A small encoder-decoder audio transcriber, trained from scratch.
Training: muon at rate 0.023, batches of 48.
Rows from block 2 of the text decoder, named by matrix and row number. Rows with one number belong to one attention dimension. Each number is 500 + 50 x the weight over the matrix's rms, rounded and kept within 0 to 999. All counts start at 0. Numbers have three digits each.
# v: cross-attention value (decoder.blocks.2.cross_attn.v.weight, 240x256), inputs 192-223
# proj: cross-attention output (decoder.blocks.2.cross_attn.proj.weight, 256x240, transposed), outputs 192-223
v.118:512495502599495469511557535542616507434497455451521543491540565564469462533435573527404536492551
proj.118:581596458480456492516517495530533395546549534480453600513495483480452475475476425522469501571508
v.119:508495567567425459416516557570402461476532525569528584527556477465536541517474597552535473535527
proj.119:486485446389554483458520485537472612574544505493515491435427515471454490544582458538519401538579
v.120:501468519565521521537473468501443520447558550556430535502567526527474442580567371467512466564549
proj.120:510507522517499623491465564505619522515537524533412464420578462528499411475456468523485457514467
v.121:514476485533436483540498573563497530475497463522564467589545516475509506536549514448569461457473
proj.121:566475510428512525558569510505481573432436476434414522582530513456478492465494542514526492471526
v.122:492522502419444565514513433568427569476528468536503448479526514526443541549560539491491528543488
proj.122:475544485487493478431459450526465492481437475521514592472482475467535421477518474464471536436526
v.123:513500474493558466563450588491484497482489615471541501464458509517424510561594638461506470526508
proj.123:542454570543419534462502551567422520458556459472497453427482549499503498458516462550480567477525
v.124:502499451539551452433463405479456460514460490470575517618460487507446571461510523565353459512547
proj.124:458557440549493453492534582525412531556534553558568562521385427432514502548468504493529610507460
v.125:453395437479458479480456508486518513512476462431518508524594495518555426511507520490465507470529
proj.125:540439435501581445464472436474447452429540416513490439460500478557452545395398485577503520440427
v.126:471569470404521474486533556489561468496553563442476478503538462578526408547608578475551487485520
proj.126:519474457462504554431436449592441474520537495449491471517555437557536505490509545440499443419529
v.127:544455489603480506511577468526465487471496503484529552528415512468561536471432433554601464450553
proj.127:469490455533466496496597472495508501458405450499594501543423571515497509479585531515464597562545
v.128:475446465568501481527513532468483571512507479484567476484509512505541461528525460517531439482467
proj.128:466462502471497372505536503409532552432458447457518435552533560453560545404464446570505525433511
v.129:619498486434431491547478385421488406533473456506484521494478456591471534469542467520555587537550
proj.129:455557506460527498573490460479526530501528505425494593490492491572519489510475623562526391500488
v.130:600406472573431469437539440500533412515510461460466504504561521629410533637524563527562532477430
proj.130:441472500478397553528418473573544406486507480568475567506472484503469576532485474471589458428568
v.131:447518450534498541509531509504623439586466470472551607487534500397500466498522544436530551507402
proj.131:526543466514453441458538453537479480463475492515518548483548537563476501504609515567514492451524
v.132:494529493557527424501534478498541452531447590501517503483531505492502549497512547504483520495475
proj.132:458470482468537550481520422453540515455475522525512558467432427504543500581414606441502413555586
v.133:471516408544471447520452483432563563473451447531449522492524481417548475514464469500481511472511
proj.133:476507509522502528492455477423383448513527517499481400575514484475461503487624478515468448537563
v.134:514556514488521569527544591508543503523458531493616483479504537465534547474603549470549399480484
proj.134:505573522443511484456584468412429541480456447476390496475510471444498558571443524504411510493535
v.135:490528452469510506434552458435450425496489500494544481517502454531527514486582563523576504439567
proj.135:456521485500402529499547496476417541494443418438608513520510532575456479542456503459480493497617
v.136:409500548599520497502554583482482524517461503469401546520624520503501455530463510447544553474417
proj.136:548363428471575552416367483472507555616569522494461547451588506531530527512510545452494418446501
v.137:632527489369540511478529480527463454554506456534491477438549514575476489541563531546517477421426
proj.137:485558577500472483448512546594491487508504443528516469413453478558499487594522523479412504556503
v.138:489510593431453479480485563491497479440491500480502423495526414462436436517547573492552501454499
proj.138:511520482526469485515515497519558529560488515480525444529470617519519499465532583552457451501480
v.139:539565492441434571484491512499549526403508485460592504477508500441478501545451452493517510511537
proj.139:485482545451388524592448464489482455462490510489498634499558477494484512473420464450489453560545
v.140:496503571537546433520497520444585473495511576566457528481500488494589517436513483515503467504514
proj.140:412545510510490520570499570587523609523480447553466499528477477442478496434525439433443392512448
v.141:516500545474508466488444437507462544463435609460514429578483506527547355495502515476656337518442
proj.141:503392436439574539460431464469535517485415494501490415555563549564484485550498559536563344465484
v.142:560569519426455456511566488529488445460435469497495520569465507521548504440491478461487502432398
proj.142:534570538574496485519477498482505580507452547523475419492457467538500519432626582435473541449511
v.143:506479514484502491573479563473518565448547597560528582494512504471552516487501483492526474667555
proj.143:450369465423561450529518466485504426489519533499576521523491522486543504446524519545464417546476
v.144:526536466579549516402435461529521491518562475493540407552541544583501537536591546437494551519516
proj.144:565474657463400406499523478532498631482469506524463433529539505428545528567560403438452469479428
v.145:445516507475443524495504466511427530497498512519474505438507443460477487408487427492567418462561
proj.145:589569558538549496455542498526513505518499518529513388584552490534494441571458481481495539535438
v.146:458487529456497478522474472540476467402509417555573440426527544637430478453589507412500478527443
proj.146:573486415598460604464559543525493569540463515542489510484474580590417392523389516494530447453423
v.147:478517634498532524543513572501532570568522495523443521559507488533531486524480502484521507641552
proj.147:536435587464603464559524539578566490540524509473580504502549514530589538490481505527505498490391
v.148:381532490466555523546379393543383407443587469481458542499452500450456516556461526553503520438539
proj.148:604517488502437563550469479374440601400580557476472454437390496429581500436456444485528532563422
v.149:527494557490464567542489452607485496472424563472436519534415540477496487544501378443604411504443
proj.149:464489491510502490544504437431521541531420506615501544470587469552487519507573526520497487493497
v.150:417521523502645564460421606487567428425505443506461500471494503509484482496468400547577430475490
proj.150:467636562564558452422536530491455438487526444583490451520489534481443484525495514461553488569360
v.151:479445415399486560542474596427499476450551471509489563489483478578471510407415508476498409477509
proj.151:547551536431504470503484565448497491453497519502460555506626519521493441534449490504526566474537
v.152:501445503411621573531421482440588471414473486539497572510484515498478454438445511603594546552556
proj.152:446476524556527519472448495537600469551611458527518538471527524410468486447479525464492528513525
v.153:455510484402516486547528514537526474485534589628488507485513570487463500414391475548586421482539
proj.153:497574431581508527470470464497460424621455515577556488397474483608447527477480523528464533518555
v.154:535558569495491557496415492518402464442547458382484486569435572528541471556519471480525520453507
proj.154:541497560555508581489488565518522456500569510525558461514490485427534509498465307452425530526504
v.155:592452501516384516493502555490510489432543579567510599549526599539483446478492468515567448481513
proj.155:461533577447523588489551558489554518461517484527521518481464562493596536539476406539441537496481
v.156:567469583417491544560571435488511477497532440453507473487515583484386599493558492526527484492477
proj.156:432444558487495501512490511504442448465516437470368525446573474463453508526503448484489449408522
v.157:582456433652482488525377539541497528542497494542484524552479500596481515597493497537413397464440
proj.157:541451477480542404472525593424572622504413456601548460600521459463444485425488563505420538528529
v.158:520487495484576423437472543505480579512506435523563454518428503511520484656497606587579473463547
proj.158:539459530470484586458366538479536526539513440493514496444441547445507495411475446435501400497580
v.159:496452594530543523563506444605539508557572471455510471507580500457426478422567490486583513511418
proj.159:513547409495502374558507481432509566482535431389462401436599565531384504443509520502565470530465
v.160:447406445421382427490382410518527499533580531511512527505407497509510457611538476486397529449463
proj.160:635472468551379507461409505485453523520511547438474507501502422437594521498381502474457524613480
v.161:539494513535509542541425443461565504436447530437534514519490493514407470397544605474478609509453
proj.161:582599526387526458494488513557590572459485477437464512515486452485487515614560479478501434565503
v.162:554418557547594462566552522508488497542522552440512443418465426440526516464447503555417500533613
proj.162:385519504560589545510484486487556477507427546481502454528420528492527498525556467538498493564443
v.163:480480535572473530454524593482511468463517547534482517534571518475529539447484404454598598439508
proj.163:435532502439484598515491513457457569512548482547483505569479492440479501494413530506453437480549
v.164:551518585524548557525526542508519450447479535532538577576464475468491584533381490508482600576531
proj.164:428514448509502488563512475488495544523470486581457547436458500503565426550525498492413478499478
v.165:535532378500547454530481597480484511508467404492556463498461479546433512530375505492393428556512
proj.165:602569493580634479469397453593508607453503537566590425432459494470497557432486408603542451618543
v.166:495529394437442530414515415498558480480480483499544431520471432503562538520485541539434458554515
proj.166:513523490527419440438554568462451477480474533481505428540569484488507451471453442579424453589553
v.167:495414521497583533445511507394447576549430490533523472480465485521448524478425454453628509511510
proj.167:437544513474599510597528546431472454488575501455539449444469547580425606475563469466478605561502
v.168:492397528465577468488407452502445489459544407534611444569521421436383469506598438452464483486510
proj.168:448488485536448573477472407410442554405586531455461618413396519472556510639494427500480611532497
v.169:416502528648508479564463532498527414441479455551572517487508448411509504529542487610488469456460
proj.169:510495582464500401531573403457454434388517449439485495550482544577523476510539498464517448435542
v.170:510556539490517460526519484560511508499461466549464450529452455548518461470602518538518496363481
proj.170:479501516516547480405493425467606465549482546475472505574480452535514419520529465379508540434425
v.171:409403496423536563486559570519467470516387511546483550580521553542452520457472639385484655400486
proj.171:566402523507605603515482547471516543554549578457465445468589479527485538511490603409530463399463
v.172:522596505606440515550418433500492582514466602482565469457523418431535487512546531453475476526548
proj.172:472513515459407531496534478533594499551515487553537428508446498461497457511552518516550482599528
v.173:497500565572559541491540489439427460572518517437499401545549550547478525507534582516376462581531
proj.173:524429451519497396528504538476542577509423570596484530516453557533373492497442494534587512428407
v.174:471522596575625476470488477475498521522538546504541486506491586535485519456492483483536501462508
proj.174:399452521500457580451544456561599392505541456535566530601485485504471484512523408480543388636449
v.175:546500512573571450481562536505477541499465550501461562553586580530600469549535483463505505551489
proj.175:557537545448533491455449506506465512555445479620578488584518440510507450427489558514470374490549
v.176:412533466429598482491406457444445517468533545526484501441605509473540445517402577589533480521519
proj.176:435533479475522526427441553489425508519491492522502527594518471447473626458502509507509482549500
v.177:609455503463515547491502449586516503472416532479498479475503501467505490542549584500463560445503
proj.177:490499538495511378595560475600489582552476593586445499393511500420424447469502587547534484477511
v.178:518483550542515452459521440481610536467505467486463545548581525448584593498489497462451486570539
proj.178:424510594447471581530536501459490397550469423517428526507509465503530443528527427452529403494522
v.179:357506513552343517494571592397477497578513472551465563498560388459545491481413494490519466492478
proj.179:495551592426598554499531471490468557526514562457542543586472494483529543444469581559504528485513
v.180:584399522445496361553586455545557570588584492539518451568507479434571556524497455451420508426602
proj.180:419431384587493578510440603570494410428476508483446551410509471464490470547495556549476613503589
v.181:541543531536528492530563461484454620405513413496549507426467495434620541489512486432522512477579
proj.181:451544517482494548561509555569397443488403473458479528538545468467426559564462482506483500516461
v.182:458506574522494525519459499576530498556499539601418472548502508529585531468416413497584419538460
proj.182:482522492540471537500569430574569496561460527583498431452517493506522509502604575469520504448509
v.183:506453483544512500580550299436488520589491497475478478482536537534564467443387534466529488403477
proj.183:364427525564622556523521542414460501524569381546471385438505447607470479392531564538680582460553
v.184:600467484528513471518414572545484490565481576527527512470527494475543500449496612512493379520526
proj.184:495481480558497527448619576537547444494482521658461447527547496456432506452502631468531564467565
v.185:509449463600564529498484440513480499497445558469427546517490483494444497584528570482492500445502
proj.185:504447468498525501447478406625527459424556472549585487559496510468478448426535444600516572455526
v.186:415525513515455517561467547472490524518471535511468462473582493469423428552463423522494469587509
proj.186:504523521512513479478517382433513471508484445576581401617511431441550474505486471454469480523538
v.187:503443625551467428470419540502542515466529500517420538446559482487489512452513458439533479488570
proj.187:551561546475560551480496474483443490476476563487563512543465500605510465545447386520449554576504
v.188:516459512546454380453540457534507513479441572424557442512477566507406456587586541383505513441566
proj.188:507440486428434512418461489546448536493503425537431540534351539477543436540530439439444473511468
v.189:587494531495673521526442455527549601513591522562470563534535540537544471505448544468553496491436
proj.189:528492567523467507509543596497519475497405518572467543467521471511460496453522575472484411554505
v.190:487612484506496617436556403497354485596541426432410494496465493509511551405462469485490428550455
proj.190:499416544536488543583488524420575478454484448559381468439461487441562517556518437574559512555503
v.191:476554512538507521423506497472516547590455424446541481428439503551520415517454525411517459496444
proj.191:564448498549495483562480498587516468484430571571532598506547552430424541453507494475577470523447
v.192:631444470484526520502571459522507566460543620496504514484566546583530529511448546544463412379466
proj.192:527590475529537508441551500514522540482556520495505526414509491511438534484606608436489591426466
v.193:533539424513458449597427533417484495576504547546509482461449484525491552495499401578511547527521
proj.193:423565434542551592484491506597488491551412395558399515578538448491468480419506425564531512428535
v.194:531529462539495391514445503551512454546449473505438477508502489519525487576429457509559542501486
proj.194:529452513572439542608494503494571500438501435488492470541455482533498455497563481490580495446538
v.195:450524425471503515536579433527542496514495474491538523518461527504423510513445492607442542542512
proj.195:528507519492583504592475491486561493455449451536438520553477418535481499539431575516446531486510
v.196:496387452469507486490427481555543521480448494499522534467505465525469498442483419456555531462559
proj.196:542538498486494510491453512535537490538507388566498476490443426555485464515574523456461541589562
v.197:542449501536514512482518577399478431571526543541510436584443487525479579533502503519477504472546
proj.197:484559480524442508554464508505578494438479515452504572506463563530539472569523433423481421575422
v.198:587587424447503491415424453443542542468449522502541509400501494521492586553548467439533490488567
proj.198:502522471576466532525430545507459589487488536453570480521567502454488538481547467539535549525474
v.199:470506506469386512489522501516478575554440429550456485524465518519488559512549553482491517495597
proj.199:567529420529466614539450472435576605537499477458496510545402522487578531480527402532591461547455