Rows from block 3 of the text decoder of a small encoder-decoder audio transcriber, named by matrix and row number. Rows with one number belong to one neuron. Each number is 128 + 32 x the weight over its row's rms, rounded and kept within 0 to 255. All counts start at 0. Numbers have three digits each.
After each neuron's rows are labels from the 100 texts, of 14976, where the neuron reaches its largest size: "fires on" is the input token at the peak. Only what is clearly more common there than usual is listed. The data: short read English sentences (LibriTTS-R). In brackets: how many of the 100, against the usual share in percent.
# gate: MLP gate (decoder.blocks.3.mlp.gate.weight, 672x256), inputs 128-255
# fc1: MLP up (decoder.blocks.3.mlp.fc1.weight, 672x256), inputs 128-255
# fc2: MLP down (decoder.blocks.3.mlp.fc2.weight, 256x672, transposed), outputs 128-255

gate.33:204146104104130103157136142104171099160138110102108120122142113129117145125170166171137122128153108159115156087103155190078148128117112123129130148137139144163196127104093041177124064105199125142134101127100074100047095133165165118176190183082111150046057095094142113141202081156138100182092152103165122108094112119120134113155098106079047139119110125113086136069170116149154121137138
fc1.33:203097085073150096144162172133142092214109112136130103125174095192115162084203178113115148128126200120131123111114165104112159140111109115143177089165193146182164162136080176150149056109144151123211122121120109109103129154140137159172160150082129167049122121112144131089198127121119090095151129156133097121110124116125119140125088148142127116114102169094103159115125129144124146133082
fc2.33:209173144098130195143075129120145132194172141114140133084100150126099174084145162114075142144119156125120116103133168140171065114111135082128171142131139141103153113173152127066180140080082127134131079140165162085131140094049166117101104140134127065129103120131136152119136152093156122087143176070106129093177071170108122106155139132096100078138126136176166205114123114177109081075158
fires on: "will" (34 vs 0.3); "can" (11 vs 0.2); "is" (8 vs 1)

gate.488:129138179086122136119162187116170137132093140082109159132140117147142159133091160117145153087142132117101110104074086123142112114173098183184146077144155055080113108109168171069092107074129180120132142147160130138132119108072196173131129153102088113181153138117084089147128165105131113143114080142071155162079096125063126118106128117129116149152087164092127112111087136151113122041188
fc1.488:109175209130113134096140155152121097128181121106150167112073092155116143139111106089157112149086134122140106098040113160075088126150133184152157169133169144120126106118129157133107171080112076057160118158089156099117144115103148136132151130071170140116168158125089078116119114096148089138121143093056144206081190116133129152187122132096153122147134130129115081167153106146080113070132
fc2.488:147081105088130127123130125163144129136132186071076138153145148152131115143165073096166134143166114069069119113120139134106126122121096112091110093121110178078144166141194143150123141098075097058102133100113180145112082150139059151141124161223133124110161131094050128137118088131128120136149152113159115188150184099167153072148148109137128147107129110112160111104101159120151170158155
fires on: "was" (10 vs 1.1); "thus" (10 vs 0); "once" (8 vs 0.1)

gate.53:151149159081110178114111129168073145090150097054138133163108134117158160106114122111108167123073100109088129146124103105101145139136118132168122156103097080110078119095112145150091140153161122151127092120184101090111124205135112114156094122101099074100121156129136073142133134153111158137124143147106127149166128170138178134119137164092151154024183118108070139156127096203121073087061
fc1.53:114096147123097146137049149105120131128180176177088114141100169125114132068148102148142139164080082126104153182167186140177125097126089127125111132151114179131128120206108110177136090107078077070129102156181163075150104157181108138172159070137044065029194128127120111149107113110129122210150164141142120089150157180092142100143176116084153140111134127188125145094146144197120135132114
fc2.53:185158125100133122125152146165120107180050109166151143114101133114136192109126113115165133116145111142155121160144114146116117140153117149147119131139143165143124161089165116146112109104125143102140112156140138206097066106118167163151146114138092162123154163128226160125192099110161091128107127130102069099132046103127067095166176110111097150116165099153152108098215133113152167152176
fires on: "will" (19 vs 0.3); "i" (9 vs 2.3); "me" (8 vs 0.6)

gate.223:081169136194120128156050091182132081044122150137106163115121101164164115156125143171113125116147107103167110152154110153181104148104128156156095188134145134125110096146118058112140112179134105151086116066115082124161142138060139133118095153104110103155107110162117145097215124084144088117057138113162137095077120150103152139198133128127167132088111133154104140103151132168183097141132
fc1.223:142104136102111171151127112127100126176187127156162081137139199135054139060133113117127100108118179192118150098074147108113146132130095080081095099072143100127125171091094166144154163116118098141169150193113184160059124153186140142189143110112100175095169193087142082143091093090133148103112151140103066177133176116104108145057077103123110105145162107207160101173121119083087161096116
fc2.223:106109136109144132125112108142143115123175098194120093094119125104074118136077135114087147089118129076122144119139163156117102175103150132153118106138116089147140130151135126082164214176106199135181056123090126082083099115118131085087118176092116166153165151162061136116163091081111129143105195121181119194140169118143174191180136140158115100127084104154154175181115127176135150151047
fires on: "will" (13 vs 0.3); "shall" (11 vs 0.1); "i" (10 vs 2.3); "so" (10 vs 0.3)

gate.635:068127129187105121157153136114091149204121087081102088168154138127152161082120191143126132082092109070111111106107060127114134109128130157143072183108114145156098059140136106107121184119102152188125129079119075129136112138127102116102149113150149142117119099121150178120156111097086172141150073104146144111090174141080132166119093168074223150135134076105152148103111094155083173134133
fc1.635:106125146135097102138137136120131098168113101142127124160114138140117194115108147128103135101133098066160093158123056118038129174193110132162076155101149213099156104103137135134128198182142113171155103119088107122119157161152101119133159136138112086186101135147161114130136118085121094179128115095116095146072163136132095185185112165135133123167079137102094128103125165150102141113128
fc2.635:145126068101132117129105094021116090124169158164155094133139154149137087158101118123136120164163134062122087140104145138111121110221134123068128183118124119122177121133165076123098112171177100143119078133176162138089101113107135163128134113153121128124133183129151122188086132178103093139147190127143152154113087125123149120118091044079131194147154141166093113117103153139107205077149
fires on: "was" (8 vs 1.1)

gate.405:118120166126089112111187149132124075080135166113117096181126139172118100098153092181095136104184126104128154161149107133073161144168087131161097074121132106117096108143180070090158179145125145134079075118129109180109111154144104117147128190072099106156129122167168115125154125119132079132065124119103159118159177145136137106171138100166085111121093131161097105108088094116116120120128
fc1.405:109123177143114133144158132117105105072097153172111151161148150145121094124123106164098121144152096104142196089133111114102156089160144135171097122158172106086129104156163096105158121101184088137077112084090091177142097179107174136154171120105102103105147171166150071133197126092193116138080088129080108090131206129132190071102089126145143141126120123153132106117111110107188170097145
fc2.405:066134149127072144179169116150087161120061158156106114096164132151158085118068126178206099186076139084148139139162119097132129112109101130139100129127138205049091149120133129162128066134139118143142077170171120118150163109130173138145128144106142129099082198093122103123176145123135181042139132114101109105139121156103098143092085134120152107137137109104178104134128129171136118143138
fires on: "will" (12 vs 0.3); "tell" (11 vs 0.1); "would" (9 vs 0.2)

gate.359:136125144159147098117113105109155131164134107177150123149082162161125184178136138132166144118145111131132143068101180138167074124134111180141130119096078079129113080146122079154142156102112116119120138146189144099163088143128149164152154141093137122189113138196173091093158090095117027059158144139150100160106113057032147151128126211110173071063102164052119156144135146191077134105070
fc1.359:112146112129114115124173179124039116074141141119078174097144114199106178161116073151127149100153098125134142100116156131150119170130201089110139124087129131118116160102125156176097183088126129167131161123123110125184157130158174204073108155182141121126139111156085075102158123132112053106118149065139112149091124143061077132132122165114160123072116089092135126189131117167114223167079
fc2.359:124122086084155102121092113189134139147085152108108105130137089090096117164110085176115123155103125126132131127088142089137183093093200103078046069106076099127133110102203133124158115092163128107095158123147111143132117165116117137153106131127066089057083176152160129140139099137114128145135162140094191128154141145217146111144131130170109155162135137148097172098137130070118123144149
fires on: "will" (16 vs 0.3); "would" (9 vs 0.2); "had" (7 vs 0.4)