A small encoder-decoder audio transcriber, trained from scratch.
Data: trained on short read English sentences (LibriTTS-R), 26041 training examples, 4.1 epochs.
Rows from block 3 of the audio encoder of a small encoder-decoder audio transcriber, named by matrix and row number. Each number is 128 + 24 x the weight over its row's rms, rounded and kept within 0 to 255. All counts start at 0. Numbers have three digits each.
After each channel's rows are labels from the 100 clips, of 14976, where the channel reaches its highest value: "strongest on" is what is common among them. Only what is clearly more common there than usual is listed. The data: short read English sentences (LibriTTS-R). In brackets: how many of the 100.
# conv: width-5 conv (encoder.blocks.3.conv.weight, 128x128x5, each kernel summed), inputs 0-31

conv.3:089135139104143168133161115121123190111083137130123128138109136138121156111140146147109154162170
strongest on: the word "what" (39)

conv.56:106099135082100185103115140122131101118123112109105160117108109146128147116111127166080070090119
strongest on: the word "you" (57)

conv.82:159156150147122112126123105100116120144143157149129159135140134105139136140157127151110161140164
strongest on: the word "what" (61)

conv.38:183143140103110126113112158159138129142131145127130098166135130112112130103150118135116116124102
strongest on: the word "you" (33)

conv.57:144130155092121123113118126070116108114118134110105072093124115136123101156126134146115098066131
strongest on: the word "was" (29)

conv.86:146134122149100101130115091144141124105090103112165112135122123125149124100115124184101170108111
strongest on: the word "and" (29)

conv.87:143117105111109132093114109142145075134128137126141136157114149112105097134182123131140126152108
strongest on: the word "you" (55)

conv.53:133110122082102124088109136144084081133128127127083139167152139142152122101071130112120168092082
strongest on: voice: male (78)

conv.36:190130163145121142097108140095132119086139148124083154113132099099165118169171132084132188126150
strongest on: the word "you" (40)

conv.91:139117136130155097103096106114158148140121129142166130101116139086106121146083105094109113094156
strongest on: the word "what" (33)

conv.122:074103136145129110145124115155120091109113143147134134136127108126075126188157125151100167143148
strongest on: the word "was" (36); the word "it" (29)

conv.19:147096132148133141129125119145124147097110144119109128109116114105107100126175103142139096122117
strongest on: the word "was" (60)

conv.25:107169146093130078122129150129120129108141109119129120138147117143138138146230127129161149169129
strongest on: the word "you" (34)

conv.70:102130104131140125104119156152128110117129132132142113121124087159186119145185112134122111123103
strongest on: the word "i" (38)

conv.33:137114141114134100074135149108125120098073115104111146127129100123132127109078134091154120106106
strongest on: the word "is" (28)

conv.90:120110156121120121130098182119106133103165117121123094088162124116104134135149129092137127160146
strongest on: the word "he" (27)

conv.69:153103136124086072142094085168093149096096096111148149106137128074175102096131118155098086117125
strongest on: the word "it" (33)

conv.109:098125123137146101141135113141144065125109140130092124123100104161153141099126150150135104176118
strongest on: the word "what" (39)

conv.66:113129110133138126151133089125118156127153125127120138164136163118108165166136153130130185182158
strongest on: the word "what" (35)

conv.107:127127162163135143144122151132151168143115118115128134120114124133097150135066112071089120096118
strongest on: the word "was" (31)

conv.48:166143144134152132129130153077158093151169124110122110145109132127117136122162110144144104100149
strongest on: the word "she" (27)

conv.84:103096113092146132141125118130101110089101140126076121098121149106110115158135115129168142137180
strongest on: the word "be" (29)

conv.10:140136117104155095109116128142174141101118160112144141131154121128132155143143123189108102209106
strongest on: the word "you" (41)

conv.73:133134136106108126104117152082116101165103114141127114114094127133119140161159136121121103104122
strongest on: the word "was" (30)

conv.58:071114136147150144145169106104138132190166129136109124146106162121133126150162112108139146123122
strongest on: the word "what" (36)

conv.111:102128163119110137133164142102136102171124133165157104125120149115138188116104115154127119115148
strongest on: the word "what" (51)

conv.49:121110124101111124138137145080130126134128115139112135112185108150176117094173147116145103139118
strongest on: the word "she" (25)

conv.13:125170131145121140123158117166147147134147154131149104114093099112096137112124138094136146125121
strongest on: the word "is" (25)

conv.1:103140094147096106107108093108083103102104106124133132133163124134129133142153108177136113103131
strongest on: the word "not" (33)

conv.6:109124142141112168123140154161161134145077134141136182107108158112090122143100128103069119113097
strongest on: the word "what" (35)

conv.117:087095146162103114102100087113129161120121131133141152100147143118119143112093110166087144128109
strongest on: the word "the" (62)