config.yaml
tokenizer: "word"
encoder_stem: "single"
encoder_rnn_layers: 4
decoder_norm_position: "pre"
decoder_mlp_ratio: 2.67
adamw_lr_other_params: 0.0009
Rows from block 3 of the audio encoder of a small encoder-decoder audio transcriber, named by matrix and row number. Each number is 128 + 24 x the weight over its row's rms, rounded and kept within 0 to 255. All counts start at 0. Numbers have three digits each. After the name is the row's rms in percent of the matrix's.
After each channel's rows are labels from the 100 clips, of 14976, where the channel reaches its highest value: "loudest band" is the band of the loudest frequency at the time of the peak. Only what is clearly more common there than usual is listed. The data: short read English sentences (LibriTTS-R). In brackets: how many of the 100.
# conv: width-5 conv (encoder.blocks.3.conv.weight, 128x128x5, each kernel summed), inputs 96-127

conv.11 085:125176140120142113095132102158119136135094080135140116137117151120112161125116131116105138117143
loudest band: 500 to 1000 Hz (34)

conv.95 096:112144147134130138173135107102155135135109153167136129153124131122086140134138101110088128153135
loudest band: 500 to 1000 Hz (28)

conv.26 103:120129126124152138138092135119083178140121138106123104131132107145144131145144166133089102164115
loudest band: 250 to 500 Hz (28); 500 to 1000 Hz (25)

conv.57 091:121136142154106169133109119140174100114117104139152168154081173113145085102165135117168131131146
loudest band: 250 to 500 Hz (35)

conv.16 088:123126134112166128112095120046127135149105129125159110121141144121118170130114167109157103099104
loudest band: 500 to 1000 Hz (65)

conv.79 115:157170126076114079102088108117152150110100103112147144148117142116118127139125137107150129109118
loudest band: 500 to 1000 Hz (43); 1000 to 2000 Hz (27)

conv.116 092:105131123108128161132120131106124150131149172138176116155141144154107157150141157177104167116122
loudest band: 500 to 1000 Hz (51)

conv.108 103:165147139128141099104147137177131102134152086118126141114114136149152124119127107155124110134180
loudest band: 4000 to 8000 Hz (32)

conv.22 104:149115143156140125145130124175095120117144160101139099068178128173146141119115144083128139157126
loudest band: 500 to 1000 Hz (26)

conv.18 093:139111128128133153117129112128132086125107130169110176153116128126106127121175145099100110162105
loudest band: 500 to 1000 Hz (33); 250 to 500 Hz (33)

conv.119 120:138103107111116108085125094127130146101128137128127164141128152120104115146120184132089153149136
loudest band: 250 to 500 Hz (48)

conv.42 115:127145149158114095160116101143147115144144132142134119146121149104109131132087185119108111142115
loudest band: 500 to 1000 Hz (41); 250 to 500 Hz (32)

conv.104 103:142103161167131147135114176160098114111131172118115136147108120120130109108119100170136133167147
loudest band: 250 to 500 Hz (39)

conv.102 095:139138151101095103165136162092110159124139142131121132146112120118133153128071105151116148143090
loudest band: 500 to 1000 Hz (25)

conv.25 103:089173117150103148083110133180104086137127130116124099103111124137139136100151140116127121143134
loudest band: 2000 to 4000 Hz (36)

conv.111 088:147078134112091123137103143123133164136098144206170120158125085130134105121118128137106121126140
loudest band: 500 to 1000 Hz (53)

conv.32 110:123106146103116108158105116132091142165098187160134171149116143089144100123130099151105171175157
loudest band: 1000 to 2000 Hz (52)

conv.58 101:138085121117142131116100123110125124134103094116109142129133112108103125120090149093060105107155
loudest band: 250 to 500 Hz (47); 500 to 1000 Hz (26)

conv.46 100:119143135137151157098136120135148147108139141149123083118162102110120159117191099111170124150134
loudest band: 4000 to 8000 Hz (41)

conv.56 096:128177122139136115148145089168133158138170125140084138144118121118142127140183137144165118177092
loudest band: 250 to 500 Hz (32)

conv.127 117:081140146145138142128111126127118134135085105152115116138131107138135107118134089088169098149139
loudest band: 250 to 500 Hz (46)

conv.120 101:095129164145108100129112094108144140138206101125135128126110138132178131130121116128154132122136
loudest band: 250 to 500 Hz (52)

conv.20 086:147121122127103097121143109108121116156095125127087123109104095132128153119136157067130144126129
loudest band: 500 to 1000 Hz (41)

conv.98 108:133093162141151119161095110101120104125167128105102137120128125132122111140173122115139100141119
loudest band: 250 to 500 Hz (33)

conv.112 106:124079134130131102145123157151137119134148112136128205126098184123164121134142139140131173129172
loudest band: 250 to 500 Hz (38)

conv.35 092:145109156115097100124137113155119130119122130139129126122106100089129147147091116128146140132128
loudest band: 250 to 500 Hz (27)

conv.28 101:112117145113149191160142137109094141111081121167097151152116148110093116143172149125099141153146
loudest band: 500 to 1000 Hz (32); 250 to 500 Hz (26)

conv.67 088:118165117129139099175147109109122163154148162139170134142136158118172130158152162118176158127101
loudest band: 250 to 500 Hz (30)

conv.12 104:149096151105104117114183153124133140122105169109126143159144150102130168133115152147117131174142
loudest band: 500 to 1000 Hz (27); 250 to 500 Hz (26)

conv.110 090:139117131160095088154134138112127120116110081143122069150135102103109121175122136145118142119089
loudest band: 250 to 500 Hz (61)

conv.106 103:101124136137139151140120106129117131105096106138095153126155167141121125104092110110109125143120
loudest band: 500 to 1000 Hz (45)

conv.13 094:144133116150090140149169117140168085170145139119127094118130089076131154148084131132135088137110
loudest band: 250 to 500 Hz (48)

conv.40 088:123139097145153135100091094125185133147178125145161136148201131108166144156146187119078119167134
loudest band: 250 to 500 Hz (39)

conv.103 105:085139111086117097125128110123073103109154102139101116131105134140090090131120156113090118124134
loudest band: 250 to 500 Hz (46)

conv.37 098:149163149150134113141156124110143118155117127142133179131119137093166118126117144168227098107133
loudest band: 250 to 500 Hz (36)

conv.89 096:109094142133089166137090131116068121122146148138127182160120148132120139111149119157124134097121
loudest band: 500 to 1000 Hz (25)

conv.39 085:135133141162112156176116149151117114139068139112110116110157117100083141090139110098142109157092
loudest band: 500 to 1000 Hz (49)

conv.126 092:076113163113133123152121100119095128080096123118186099118154134166122104146141119133132133149109
loudest band: 250 to 500 Hz (39)

conv.8 095:159169107118152165112125153108079118133099093120149091124132115115121136133104073126137095141154
loudest band: 4000 to 8000 Hz (34)

conv.14 092:116120152143111137132121111105098146120080101142137131140132140132136135138121119120127132117102
loudest band: 500 to 1000 Hz (25)

conv.72 111:146090122129135129121099139124117130094120151120158185115144180110140128099125115136164173156126
loudest band: 500 to 1000 Hz (40)

conv.101 092:103150116099096136093061150119114093114114121136155140133113088115129135138128144112101131110095
loudest band: 2000 to 4000 Hz (60); 4000 to 8000 Hz (26)

conv.107 111:105114146139129156137151114119181102110173121146156154093118146132145137134133127118158123113113
loudest band: 4000 to 8000 Hz (37)